python train.py --arch="vgg" --model="sound classifier" --dataset="acted Russian speech (Dusha)" --train_examples=26041 --gain_aug_db=6 --time_shift_ms=50 --n_mels=64 --hop_length=320 --input="log_mel" --spec_augment=true --win_length=400 --targets=["emotion"] --num_classes=4 --norm="batchnorm" --hidden_act="relu" --depths=[3, 3, 3] --kernel_size=3 --stem="single" --widths=[96, 160, 288] --downsampling="avg" --mixing="cutmix" --loss="cross_entropy" --init="torch_default" --optimizer="muon" --muon_scale="spectral" --learning_rate=0.032 --momentum=0.9 --nesterov=true --orthogonalizer="polar_express" --adamw_lr_other_params=0.00071 --max_grad_norm=0.5 --ema_decay=0.999 --max_steps=15200 --batch_size=256 --epochs=149.4 --lr_schedule="cosine" --final_lr_fraction=0.05 --warmup_steps=760 --weight_decay=0.03 --adamw_weight_decay_other_params=0.01
Rows from block 2 of a small sound classifier, named by matrix and row number. Each number is 128 + 32 x the weight over its row's rms, rounded and kept within 0 to 255. All counts start at 0. Numbers have three digits each. After the name is the row's rms in percent of the matrix's.
After each channel's rows are labels from the 100 clips, of 14848, where the channel reaches its highest value: "peak in band" is the frequency band that holds the peak. Only what is clearly more common there than usual is listed. The data: acted Russian speech (Dusha). In brackets: how many of the 100, against the usual share in percent.
# conv: 3x3 conv (model.blocks.2.conv.weight, 96x96x3x3, each kernel summed), inputs 0-95

conv.37 095:108115154112104112102137125096180122148140041152190183122146114131087170154098141135109098049147122149147085109131098148144077140087136098121107118145115157122150050057151138131102061182171099077137117167093148153126133130187086113078127128145110153136106134138135171108090077185098133113
peak in band: 0 to 250 Hz (58 vs 12.5)

conv.92 097:116209136130100138086112063121146067148106099112141108143130125111098093179120108156079141106089090151112038103117086106088141107145131112147119075091143140112073165209179150141136146134147106129160103094120120108086164171096092125129117097131107121137204075113105174151155071114140163138
peak in band: 0 to 250 Hz (77 vs 12.5)

conv.13 104:117123184080114110167097070112162136073119104186097113108138139115122106129104114104147115144122182117184092148061125102153080105150141157107085091103130085084168139089114141167131141095120123126146100174130122112124139157099094156166085127062166134091083045104164102080091088091192107147
peak in band: 1000 to 2000 Hz (42 vs 18.8); 500 to 1000 Hz (35 vs 12.5)

conv.67 116:104183135124086131148124155091106170137147103149086124095109083109147153091145105140134102140120072123085155124130068114199163106142094109106107093078089110086157115114103114122137105108140132134137072109119094110108116092103089170141192221088128164147105106150088114163133079055203078123
peak in band: 500 to 1000 Hz (48 vs 12.5); 250 to 500 Hz (36 vs 6.2)

conv.17 095:137085110157099133170148109123150115072127038101101126116084133104118155140090116112133084113095118178142197083089162088171066109089116135086103042118131106186129107147101172174117114181091111166106086149141141159146132131122109145097116149097101080144137111128141118166119171068149077098
peak in band: 4000 to 8000 Hz (70 vs 25)

conv.60 087:118104177117084062107104086130127096205142136144107117115129117129195128144075133122150118118053098148070106152140123097157120078113091126182105134083118065151126138102144137160083148136099119088194078051144118117061089127142131061127142094157132091132124122138088156130129173130174117142
peak in band: 500 to 1000 Hz (62 vs 12.5)

conv.38 098:117151158145082156159079115101101129040147101128150121117126092121090124185139128092158137139118124142153150132066206115141152105126103115154147043087099131150135066134159116131132137105046064099152130140107101131099159119116142076149174196154117156120098111116123158151163108040139114148
peak in band: 500 to 1000 Hz (39 vs 12.5)

conv.55 089:115199133169166126174157146159133180156162068158136136170125145156145146076111090115107147061108089126087153100096093115093110073130139100166158127079110172096148088109123105154175071094185115120133115098095195120124084133152124144130086054099124164090082089093115116148098120116137158144
peak in band: 0 to 250 Hz (61 vs 12.5)

conv.31 077:133134083157091159101143097101089111082096093125105143117069113128139127110131126103130082129088080137077137173111053135113122043099139134212146113130124126105090110122137163177157105131165142144142135133107120103167116129131130156135146081112065105124069153030087103102100145050140164129
peak in band: 0 to 250 Hz (80 vs 12.5)

conv.12 092:119159106106089117171089111151123071101132143144196119108127133099118141089112107119080143068151203112116122147072198220096139116151175115169136154096125144148155201060140162185120136134166147141133149112073104088101113137124162124102112107149114146143164104199104140139159130143126083149
peak in band: 250 to 500 Hz (49 vs 6.2)

conv.7 098:132134139167133146104175090098100146169107111138087166110111097120127125154146146139116139080103086155135141115084083096134138101063123109073098112055127130178125056067135118155170087154197096177128118109208120129111134128133134137104152127088106100120127164145055144126158120032138109087
peak in band: 250 to 500 Hz (29 vs 6.2)

conv.24 104:147105109121145114136095103100142051123110098101128151088110089116152133084142136115172101073160097136116122127124105106106048083165075123162178130120142121159108144149140189124169089088119129179131143154238165159150158156111173107131099123137123070121057138127194149110090127134096152165
peak in band: 0 to 250 Hz (44 vs 12.5)

conv.56 109:119112144124102133097083083091140051120078126115137144160097088197118111125108155076107083113212117136133106086137109113105076071127125101155142157130138129088159148129179136111128137103122139136111104234136168158105118130142112070096082113161140176116080159112143115103076132149106167191
peak in band: 500 to 1000 Hz (49 vs 12.5); 250 to 500 Hz (32 vs 6.2)

conv.25 104:114149107105122089108156123133127168123070081184148092088139119147118110173094100052085092144115143103163132156089148142180109068107091120096105098127133115087116080159110101172130068088133068178092136130138115122102151084162118173115171054117097103134045165088089131145122110110124141114
peak in band: 0 to 250 Hz (97 vs 12.5)

conv.80 105:113096040126104095095117157106110131078142083082084172125084118117145162133109113180121097114128149116139161144109133167131060138136126123137135085152115119095064149126161147175107127173065151118116152097177119170149110120117084103055175141187158092188074089116114113145110101087073143148
peak in band: 0 to 250 Hz (84 vs 12.5)

conv.19 098:146174083093134127129152098111142099121096102070128133127150109097147121158125108064091113095104116131052104092119197131182093096080113156116132118085162164099115070136154161174119071101140091090112079109172141110127186096138112085137159127147142108163066071121121135099122081093112153056
peak in band: 0 to 250 Hz (60 vs 12.5)

conv.81 096:186145115110111115168062122164096142075105129157115107121110130142114089021068094117103139179174147120107134138079111167144182159105111132196102119085119120112156178091146112134112108120112129130165137151115145103062133118137101133093120092068119129139148045148101088093057138135160127131
peak in band: 500 to 1000 Hz (49 vs 12.5)

conv.20 111:169128083144105140162129116120161103151087006062096170132134083148128128140147115130147115077107106149107167157133093059146071161143127109075145088149155116121072098157150104173159109116135122155149207131129201132082107096151106135084114108133098083118134133126159129178143172128130126111
peak in band: 0 to 250 Hz (89 vs 12.5)

conv.27 087:153162104098124118135080082156135131123148082124184119149112089128105113119128126122154170104228151087084071160151151153145071180151126171156107133140113161110090084142133080118106155106126147085065101135121141093079146112133075126179071185133059152102141099142099097152114098066130124108
peak in band: 0 to 250 Hz (91 vs 12.5)

conv.64 097:132147132133121107119196165203143158168203160062132149109131190119169126121166154156139154138141139098116169169124180099160164196128122117137155164093142145119117105098090195111155165099174179043118147119097140110107099084069156139126105134152171117117177139141135126138104154149136129078
peak in band: 250 to 500 Hz (43 vs 6.2); 0 to 250 Hz (41 vs 12.5)

conv.94 113:112113121090138152125142173143114144196142068138111148097113093153131172158099137160141118101105114138105192159118134187138137149096096107094094136111132141120040073124111110156067077153098133090163142074125161162144106150135111134105133172208127144141117054131141134183109226156119119128
peak in band: 0 to 250 Hz (65 vs 12.5)

conv.34 077:132074114091104125149141178135137102140118066123147172092144102118071029190086128115136127148153117090152140171065163109138087083166137142076107114103112147116121118138097183083180080049144136131131153121119162163122135100086138117125111092070111162117103133145132184127162107121119125061
peak in band: 0 to 250 Hz (63 vs 12.5)

conv.26 113:055129114136117113126087104154094092169129069097128149141144135179118129211061165086106124134111123089138168128122111091156105100134124124098147165106122105093116146138117126080156156142175114112057123095107200111117117126142100120111174153162165118086079044102053088158120097102093109108
peak in band: 250 to 500 Hz (28 vs 6.2)

conv.89 118:133118141153150086112120125136153154155134089160093091158133076105093098103149116079135115110119145111101123100084100089124103103116073175120096101114111147114125046109145109158115023125101099181111075144076112141179103160171116170106105091117146093143137162038071180155128083126132132145
peak in band: 0 to 250 Hz (100 vs 12.5)

conv.70 118:153106015145138121141116155195135174105128106084095105133144143179165135166115113148101113126091114131106220159123119110159113083107105120103145136105153134138109139147107115132101075119109195089056142096163196149154128115123133117118071130123105073092113108159121148167190099161118081150
peak in band: 0 to 250 Hz (36 vs 12.5)

conv.84 112:132132181140084162118076130150106124167106081150155143145154128124089132149078109077157132105138103132117123060141064114165151123135137129100110095175113133103059054139173118196140145145196133152132080070105097141131078162164113167121136114110136122120094139136115139154157065071042112128
peak in band: 0 to 250 Hz (59 vs 12.5)

conv.22 138:115115142137143161099114255097120127177130132114149112135090134153125102175113146125109136120131099116124111146103132131093156187132109107137113123122139136092114157146144074184104118154154120089114112116132185160117141141115116143132142108155103148120175147138167108173149169125106134128
peak in band: 0 to 250 Hz (44 vs 12.5)

conv.93 112:133122092147093122121095076144127054115065086156161137113170098150169136125089077156183116088144137131130096119151125138056082146126106154209187134147164136103106173125167136138092098174121101150110176102142103149137119195102156086109085090140140149166180138165136121105070133135069127145
peak in band: 0 to 250 Hz (75 vs 12.5)

conv.18 106:140092117153127202042148116151171129169154095149125133114138116121084099130103142089103129108138123128095128105102120120175150057124090096081133108127126111107101087120099138174168093124114113166101122126129100133138102085125127120132129107144090127126104156086088176198171084004084115068
peak in band: 0 to 250 Hz (74 vs 12.5)

conv.43 079:134131131108171149123134084142159142123134109053131152132129118157125078131096145153185117127161124083123114145135072053179106133087117153061138131107124184077098128126163113154136146132108127109115078104117107141090133113120137110125107179088163139062040119102106174108140071033140072141
peak in band: 500 to 1000 Hz (56 vs 12.5)

conv.51 078:127163083156075138084158095092115072125118146101092131077128130090129083123110141134084082167105098119126119155167135152144182100085113091113069108126134133114085069080187139135108077152145119137102136132118098106135114144104131189111110113133088062148086167108117087137148070207088117057
peak in band: 4000 to 8000 Hz (66 vs 25)

conv.63 106:126141133158155130151188097129075113151127117092138120165105138153187143114094063092051139098124091163062120151131094186154159107116149171120136077152141099120200123090139102171110102062112137070078155108096078079101115083128134147102138137145136138109193121135187118123126154079156117115
peak in band: 0 to 250 Hz (87 vs 12.5)

conv.0 106:114124196106180142106120127122128112172138095147140120070133161144168125156109130122080163135116093112129134171091133149144238077153134128113111070131115103118142096096152124116123170095188152117114141128083121079058134079132111201171132136168109115112141137150138141116074125024126100107
peak in band: 0 to 250 Hz (39 vs 12.5)

conv.65 110:167104090165094133143120115057111060122128129117210143152153149096146091157147138118137102171095120152126159141155159092119139115117134129082138090168110111161166110173084133134121136115103151056107121203218128124144129151135176110169097111117115106065142068133122136085096149062106095176
peak in band: 500 to 1000 Hz (49 vs 12.5)

conv.66 084:124133096136135155115104064127181108090139069142179120128133128113188117114129103160119177048117132072093063129098111081132101100143141120211118087127139144126058098088125175150077116101100099088112118138099082091111169102130114109176103140150077120126083167119124180118083180108127131125
peak in band: 4000 to 8000 Hz (53 vs 25)

conv.41 093:139112081131112145189083088109080147105130047185133092159099172147162101102058134151151128111184118124164171105084100116131055086118100103156106087117110137107104140175107106074112188137132151075097096094109159125143110121082101125098126077125107098120147087086124168097176122165111147144
peak in band: 250 to 500 Hz (46 vs 6.2); 0 to 250 Hz (30 vs 12.5)

conv.6 102:145130139128087130136114074108056052113141098193108160175116071100136119110125125105173102113139126097114104185066155193123093136119094118162151087104136170102183136138138178129140139160100147108181085130155123097075137090154114103126101166207097167105121138111108109118148066074150121152
peak in band: 500 to 1000 Hz (62 vs 12.5)

conv.83 068:083104112144189120141093137139133097086104072119118139080117069039130117130080106098149090138127092083074164171088124159168145119146094120165150118112157156139076178120078139117099118124182103251136128102133102102064099104146152151119129139130152095122141117103133127097096100162130133152
peak in band: 0 to 250 Hz (81 vs 12.5)

conv.71 132:141144072110137145158104113153124052087138129104153213210124144154129116143114140131167118152132122155124161079124112125126073120170139149134159131121139144092145161135137183097139176132134152092114135140229171118089159170116138027157136133167126133101122125113118076117068149109112104188
peak in band: 500 to 1000 Hz (44 vs 12.5); 250 to 500 Hz (43 vs 6.2)

conv.1 093:125122109100148117159144073166144107093171123082161104097083107123124141149082212139122097124090104154103083128124073119098131117159087122131110102151139178085068108134148137107139120108111166092139201133159133098077083091119127101128047132082096116095112149111157183125111099032135133087
peak in band: 500 to 1000 Hz (49 vs 12.5)

conv.90 092:141110141116103197081119097103104087111165093076120135172177093135117146102128124127141146110180162081131139137114183141156088091102115180100069115138135148171118112053119114103177070102103083145158156141098142162055132110121130067104114136113153122095178150075115067110077171101147106115
peak in band: 0 to 250 Hz (63 vs 12.5); 250 to 500 Hz (31 vs 6.2)

conv.14 102:114134154118179119155102131098108138189098115140115135138100079115095150120139165098152104106134111153175109118137084159117158132182076109141111132113152138118157067128147143119153191154138099158190100173173104076048136090105116149126141074164107184166116175061083131136140108029116130118
peak in band: 500 to 1000 Hz (58 vs 12.5)

conv.15 101:149100112120123137148157072146147079091112151168178087153142132167112143144112116133119170173075103129115167104135074077141034146095134157109146160160123168147133132159089158134104112097045064183129140086145113118118149080104113114106119100101075126095072090060124182126098146120097155120
peak in band: 1000 to 2000 Hz (43 vs 18.8); 250 to 500 Hz (26 vs 6.2)

conv.16 082:049145110130134073098118098122082099149090097115121164129100150109086185142178078082151152069113089177140115120132100151148151077113081097078118114120082112124161115162125117154148090126091105102136115110112108118145176132206149136152154210152090078080125121097182103101101152109141080139
peak in band: 250 to 500 Hz (44 vs 6.2); 0 to 250 Hz (44 vs 12.5)

conv.85 138:134112093117140129147134115097108115103170039096155092108163134134127110170049129098129135162098120137131127130162143113155091102119093094097094077198116148077113102201113166177070116108072117154101127130165109106089140109135162139165109120122092080138110095056117161150102145055079097140
peak in band: 250 to 500 Hz (66 vs 6.2)

conv.8 091:133145126126095134107083104170083139158089108136102165089128107103068083180159124116184103075103103140076112120124154134141077175060107135081146100099108075119188170106107093176158099118128112140107146111129101132147168107141133188110167142087125153090126165184143139136190069060151149129
peak in band: 1000 to 2000 Hz (47 vs 18.8)

conv.95 122:192093138079075107116072137066164067148105134194128155121166149134127135142076085115077094102158139107128120100144147163084144111097098130150123151135132097094121148136181165192139108136100131139179097180093102114162146089172148148126144070150099123143060197101125151166123103150113113179
peak in band: 0 to 250 Hz (69 vs 12.5)

conv.79 101:127155058111116162089138065145093083114081073148095137156154079128103106172161146116124145153118105067113148110095147097201130051104139096045150105081127131117081093088145119120128126125160128126122076094115094123141130101125107096138161093088130101101097141109078083089091086065130121123
peak in band: 4000 to 8000 Hz (53 vs 25)

conv.58 094:123138123143132132133114142142076096131136106098160144181105079098152137111099119109122128076153087101069128140111129214130125069115091136150087053114147148072063110094133153175131138119165138196179122082138072153133097075174138142100143150144121110157089093080149146106122073106112102195
peak in band: 0 to 250 Hz (85 vs 12.5)