{"arch": "vgg", "train_examples": 26041, "hop_length": 320, "spec_augment": true, "loss": "cross_entropy", "init": "torch_default", "learning_rate": 0.032, "epochs": 149.4, "warmup_steps": 760}
Rows from block 3, named by matrix and row number. Each number is 500 + 50 x the weight over its row's rms, rounded and kept within 0 to 999. All counts start at 0. Numbers have three digits each. After the name is the row's rms in percent of the matrix's.
# conv: 3x3 conv (model.blocks.3.conv.weight, 160x96x3x3), inputs 72-95, a 3x3 kernel for each
conv.0 099:558495468480449507453486539417480457461543513522537483501473419423511555482488452485522451575416529472471565589544461494522469507509527442485519450506632533530507543500484530542452482482485532509538553478505476510516480455437458484524540537503508456470466397447519458530482399448565622494503526527496518458504382512483520495515422554499460629489465513501573531382551533536516441498424392558408498486484495543481489472437513492543508420475498474538509488566398433455437493589407483435492600574446613469410557446522522514442582468476546508464452497504477492480463481524530529494472466497464486499445562587409613537466591528405451555572542499468472479
conv.1 100:459481522366613517477532566461553505528538416456461579475488504510434447452472545463526587430442513455456590493503548489483446445495554431498505479529431505515533432531383531451482480532642513510484444453435490418505396541470595508476511528449508433498572474401545565459540460495474535492487388624485439551502542494516515523491490465619600479564535629586509532511489488493499508373501480489486579520420505499463485614458370547458536476472549412478550476492468471503459540476422441533577498440513453420458457468445465454516421543450444557515465486529489501396442517529449487450565481399489473636504471519531482498443527516549480568457446466533495393
conv.2 100:552489478507493498522502543465480520470521558519533615552474456530461385417441414505587461494428465510489568591555504440407513606473562441508461532478481565473602509421521441416491530420458558438454492557489468571584514409405476457520509484548541507470491479521477535578516437439539528490509380451535541446512425422559488518494480533380491492486530603506525487441530442487482492506578416624514425626451499381382406616700541507498444530494445498487563474438410548484614485493579512512486561472537529450449475535475515512516565493488521544539483503533536435444489461580452444510585490582508523525429467588439479519474522587576472555437503524501525713
conv.3 100:564498413523489592520443458450541465455514521513489548570488436501529496555492519435504425561535533513462503527435500614525478521541556475525607438469443514578510413425465589556482544514494453526470483585536513457467565508506509443478441438445443558536515442482538560450412544603439472542534437521405446537477551516493531508487576442473518504454574515568509539461503556480478496466553497530494502457456571513551526471548490494570471564487499531496441448470440489467569408433526465464439455490498464521496473533461424420448499534518449498496479496444468472442474531557417513520392503513509491458577529386587529421526490460500486480453519552452429476
conv.4 100:468472521433546461492430554462441513556485416490541519533517471425469509456445520492511594486478446505507466476515549511449512535515481517454482518498450475516468495577534467467498458555505563431477562433498432604535465479529534471609535480474551592534498487498409361577548559481622483450490552451541553553435484603574429460496478433514450534513413475570511468527470515488502583491426530536472486538471397573462530615436469554490466496451413453470449498452494548474539438523561507575476480507502529517483508616466513493512493490468511502581454474494406433515495391491538491572556460427510438464499485499463445554479488494545475393472593559495526541
conv.5 099:616520442472485427527513577456563541394544475550597537451505540480464557487427530420521551449545511433489515440562526452543505434510438528502526467438535477477484484564460491533521485474526476583564486562554452545476492443489510549560480495507519434457478492534581536503432431462450538562592472415436528429419439432550485557512498588522477439494523480510470547460485486498462484461468407549571506429466464488510473540550569509538431516452494465458424500544525433594474553495519554559494539453428536532428496499463544429498543516582588504498533486515474452449545495448411493537413552624538449547549527489532495539542636452614531460523478507526546457
conv.6 101:539478485512579513512475455536464414532472487487520506507484523466428489538430516511388470480567563535588570473590484433570465486555521525516521517500514418450447427473507567476539538431545526484468597638427485594497472454514460432476499557583575546463539556449509551496471487502473495566428507448485475456451480509531548463527528487588570515520561508496553498488525501478550548435412515483449493428435498448482493570588529452470471469498456543509483451460507446493441438449492516501560581457562522526515548526503449445552424482481470433547437525476442448432534482521548433425505570474457493389534470448486403538458506672525492389566397407488577521
conv.7 100:510522561452470520543530530475541478563585444522474525535498428518563546524462577545503508444569449480502490493503556524524571434454488521494420553531540536438453444468485513447451566537525405455468480473494449504394468490473540478435513522458556532587599540514510488456406391414459509431559431516592519572505461536544403628512473545415469407422486422505419528471524492504471497632509571521551612425486513484477507519403509426524477564561492460506454464580553550546521503468453495547466398469567445467456400466403558505625506532623480550539540528534479582500511560549592503495528524502480548615519522476560578607527576582498556532456409456609521492
conv.8 100:373541532342528496523516530495473451581499525468504462483493500444447459425499450542446540502498495457555497467518556486531552511565501478543600479456473460448469612537462482542502496534484428501540473564657482492459521540546546504574487485492472563519513537429404475544493499471508508489562508463397364527468511601428455501478563615507477382505460518526571435537459499509522494447371437491436494478541487468551578498508524543440503517454460517506439489488603606508518457479545417526529528467455510547472563450377503425452514439550500499490531535517514444461506506549470481488479411509542572490513576589515490600381465538462450509500531388577530432
conv.9 099:482481629380448477508543521550547483426505567439540545460432577428466396532466623492402487532501512526526574559440450610536510535519512471464465492490531452526515555465468553547509467526544476503631501513552525512417496537522574554468522469471475448516548511501595502479586543459519491482512356443479532594387418490569434493546429555467501442521556539529507485551437406459428372352485430489432454466548589436463495645588537441474524500488476488537558486504447470453469567571485517506510474435494540528478486533516534412417513461492560472409490365436492548565592476455478487400527549576420421419519462464496482478494483422457448536446488422524541545
conv.10 098:609557510511488493483441467500512457459492416557584515545495466431480534533523538497456601563597553562593519524561546539491445493541434562552503478489469431421468525507501530528479464499452580500504518505451529572458521551526503556535600500529465457513506471506535552555453518477515472544513445409435437548464462518452433481527573404467515505515463573495498483487455491499418579515414547495484526476525508471511550499508596456513496489543480485520420527463550553501447485505488465616535492520554514548564511574513490495483505475444570538526509514434411593436496416540519490492425460511462543578500607475560551512603488510554494532544457473548542543
conv.11 099:447507445561566473567489511534481445496491482537478606536474440622499544552485493540466402429549623512466468474502484448422520453553503542529518467513468513505431533529450530517558424392474552570575608505564425495582486455523524451516545516567495506489560626424540486488441519485504398459489498546512520572519537481431492498476535581408457508444456506511564555475470468435416548532531406546484500535516518512580535515449595482536522503491536500493408569514466523481526502550517480539548536513503466496489547447512514536482505497430498584519535472542510531444503438452469475444485451528485407462500456463549501531433469599462541499567415530414531613
conv.12 100:460483571517503533427492594413547541473563456499433446547421506544508584484484539573527493492468362509530493560540508495482522496474524581427570488501586470461504536516565529468403510494420495523505490485587541518516489439474430434511476511468434459467456555505556515475498569515497496454469568495434523451558607515481437578516463445521448542466364478455534487513510403469537524473517534380414537432599551531467452496418511592462435508491474531516457512590407449508490478483584590593453551532527488427462573450483560502449610574512567549518524516496483472412473487463455487509417458456473404413458519462448523480435551592463476492447558633493500550
conv.13 105:518486534462468486479474476516489525540474514590519483511513470564524548504494532469458506695649645491400498576580556478500534438474451509504491455418423526479502476503544416416421452486447448494516344410435478461460516508548607559527464489503448457525462437506453465521556534508464467528441488429453426453592570562511437483510516535439414464515498542487507517455437450457450483484494505519505507505469475531560573437448445507501425519541513458462468473494465509503484436519479468516506503499488431445395577553559489447481762652732374376425478492509637564649483424528456463521578530650465452463557558499481473483518511524442444501488465524535488474
conv.14 098:505464464571575466367533474543529518518525442472472471567489460567515510548520424497562464572470470590447453505479523552536637504480530467538479423531444386466514509508433498485477527601525468568469591488450418437454534524468525560482502446443541441570420476499536552478449484487582501596447514491506431423556541435490492434494477570572504567514474533421547539471496496534447476524546476537604538530517512427497410503413452479543459481502532497523452569497435413547504551445520537453476502560528516593459438637491523479477468465482542550468588493466517524527491520475483573440472466493530461496408489495442574550509474552466503588594516509478426497
conv.15 102:548560497512463481480524461472408456502562557530553500486538517483571428503490494513537476489458458520456525471445519474428555495483493529503374530626552532608511471450495449509471537499453490522457468549508479529532472520504476504447487481557486571549479485520520503530454492446430574509455483477388546482461505474406397473634528527509496524544567620416483507395512469532504519516540384459400512443432491498533452402473554486471579439453560470552523469405436522496535475462470510552599551565568438462548456493525511422395522555378546490480520336498546565473554552484489442468436450475532498495580492513558652482458521544533633529458446473503556594
conv.16 099:466479509467408524538505498491517621471506541493513546401401517449470522517450454443524437483560539488594537484421512446502479490535525467501548429448559477474460458511544424447483464407488607495505430413442418500579499511553527469456531542443494553444414498558508508523449548481563597560458471498446484567413435517411502514508463487442435490574491560498658521489583479600523484512550446410473509472514466413489482473488513524469560450439464533535485509580430474516487478476498550417623554472435489487519399527529361464440450516499464580516455503456480512489564500520441449464473475486511491509455416518546537433577465494577526515406458403465454510
conv.17 102:505459393498594483579454479470567487410518482463470469434454601445444447523514554572583548487446484522515451590468460541466461485571458454388433502485414461500528548521503466425506482454490590484461516599493499525454484560611486549526517486483582551402578567482446552507489501461472495511594548567418435479561583597555484445499571416408506524488450503427519517606607497433443472465508426472517519574469505551502544573553582512513470469469567408441483523509506545531451488418535507525547457510522483469441541537548543469506479483439432477428472525483513534457515510485514593364453465431554580469503504549541535573472479451610563375493551498522438447
conv.18 100:417502518543455463446493499496490525413536498466506516610513468589603513482474534517557591585560464458428451508467404574548544561524478512573465470562477541556493551473571585537429494403492537547502500545507398463565502497511506530543482451528465499519615492437525483515407526503464499539477566535384549492621458547467548539458492479452520490445539496503496446473410444492476505493520457503468463576490518435535577536595497496543482465532469400474492487521484430481478523542444441499434381472566530460501492424475499457492566533443541518461455558511526521424398467470455497471523520401522481516582499488583517583565500420498502422498419478477453490
conv.19 101:463475434470474488509597480540625437529499456479512423487517492414478518420524516598396514422426463536495511532506563492554487515507552490458502470548505511537426490490555496497493572485519452546475620416566443555573463448512492458475505483481534452504546459513471506519522590445632589425451443427452506464449538515512471525530545471548467502505491502497541491500538479506511417525457525511398436395446364481450468496453558501543499503521513463510507532551497389468524451522501444510581480482480478506561438500453487524539520428561481553577466491514430417478427474515450418385542445467506549438424493539497517445509613654484615456491545530486616562
conv.20 101:499557486448422479437497569529415481503435493485528476497445503613530519504561513508466478413625561507521421429526481425484600401444534480468454493550434505502580498514485517536442474513564463500483581460531465476545446424471487500522546487458472520483432438564467527525461566494522551533520500431534496510580450535581517454543528487464444539569559582530464423611453423540450490515511464492659556460610512454445520452599550491474613493522541527518480527549447528427539431418415482569546463474564384392543501505559475441458424443473455515464529528579573494446506514428541337412474524550519452466511466437558541440492424491501489427590454597493556587
conv.21 100:549484431527481450454533473524507499415501482606566443443494473454556479527594532589588463563486437499529430577520522543468488524479408461451541457506605591466567535449484462535547423473518507462467468443546518576446504501433550487470482464506541519477486469532513532402552551490512428532518468423493524466506505511552579478462555495489483539462545568501447492501414448560447613479536531531572524526567481540585400390497516513517486476504549476517412444456516500475497428588558480508420508474510661515537578555483428472416379444383421479389493515549465478489459486514548453457474467454494456491479551490493437475447471516464490407419563482511610553
conv.22 101:444589442567445370567499458576511470541487431516585527428508459383520457469515465522554591447421500459468508467590541390599516420523463496458492547435537482496574460477503393681613453560488596480551479582456499513440595569555549452494530419501453510515483502473557499537476559387473439524487515526456550467600455490527506552577585500605565441555423405557519522510425466472525504606515532450521431463472537525543496496556574476453568506531523542471473475469523515424559490475590504331455507584547508574501440448511529461555522507520555459497526592574482426471481399442492450487528489453514480420487515465526516514547438411508557503529559495533517470
conv.23 102:578517429500543520459548529490495483422477437475446599485531444544516529459423551467459509533495527462459573545486520447454471568530559467505412450547535440481438520507470538499460501428513477449573515592469552656456486564442562594517540446568464501468508501485399473416510557509491441446619467553510521527368579503553406566513469474512537492453497465415504458411515560534525522361475461476511544427563456477423518511470512431579465588570450467496454601522518497502458494427440546455529499520514467487485448527525464526485533517526509452491420510473475508471438506544476559512501482438492463560518479552501523485582519438412475548431455498499519375
conv.24 099:509460432560488471454455479432426555504486438449450457439451536462391449455465494500494448552501442524503487480550455483408426417462426564541477536543436449439473461481535415446502427435534468546530527520532505459519509507592473497516515556467494472470438404549457436488387408498361517576501608531561469541573437446514452414557472490498519511427571515500521460472504424469358504503457438521502544521389583428502418477507550587508454519508491548487560445546544496583437540660482455533544508500497617552550566540519501511467477504499464465442514463540561523499477495518480458507463570498553527472556431510522450442507432409527480408498474469467559413
conv.25 101:462406487564599453515478511527510588524457481427480607519492384461449486554497456472540501562519534409529530492503509451440449406387434538554499469620593395427522457528517482410564556490496508524476430451471512466479522511473478525492473653570465532555483495489447516516537478443514471475451504539467506540544434396492508590435533501510559476531548496479521549454634607439573524509464604460421511503499475492421568512509515498432449563519486570447528523413483439457374512370458576491478462441495502499480495423488407502513563458451672495450489449513498458461423526528501504518518513489520515443446539480539437413519443454419418521458443516537456486
conv.26 098:465488576521570447456468573518502403506502546453552545524486559520456543479470488369437462511549538553601496450463545485500564558449509466589491472557502530469468542525392588436432439561472597550503423392521485434508469488474549438460496481573588480499586451498521504537529520471551456555558523493449456473496481475482482433523608489609536482450541470414565572446543548470517514498468465469483469513464497451494439463468530561510448477470499535473511473490510635495515523391497432490495531473471427441494507472497554471437576477476527451506514472521448561505467578532483471419408404425542512505493466584491461550575404507614507518450400489443462475
conv.27 100:498526511460534481539484488449471502477545522555558421527427500415488505522508465487492476532440471550449471577421437502426486399433543539470507584477583523433530512451531413566484406518521501467500591523454513595456569490557518529462455460491453484526477465482492516543463518495609490539587522559419472434464565601588551451499538497548507491546457506435563618555525551424458576425403482542487516510475508408520579574562400601486453524510545485588589478523547503475544644478433593505429441573520491543510480568466433472405507430487509495442520541519601487465617408441433479538541460497524510492524493466629496541571550460467521493533480432542541498
conv.28 102:441407458413484554520502497476571491553554454492527427520424457517610476458551607578509523501589448506431456477480508510462521437489452434436460525511547487541537426474447440568453455470461551536547531475486537542478502495561576495491588500528462458549506504527458397451496420476530537517477473455493532495518485483650501536475485394483527447448423452451466522501532508578451511492539502499496495501501477533465535480462502497496505513525460491458521485430494447399519483564445463504504475534571497457480389524500445506462524455457513485526519504422531578392515442416480345457462577433464399406481454494514518538556542464475527534619497524476547424
conv.29 100:547427555565474457528569429567505407517511497443539584532511511463538492457521444507491453470533531469486489510528502601425489523505443519497420543580496445479600489492511540545455510547467490598450530454470506504532472495480476459451558562495577520486409490459466490533504464476503540515497545510572479419409421497539566561457430577533430464515443451472493504539476532541534594458518481544563483517468455430496433437450494528432525507530581513536467492549544560515605492566592466461463482514479502500490440490527539483498526500479528487488545415486551477470438520477561386454550553516401492409534570510483566450406592509578456469447457534478479461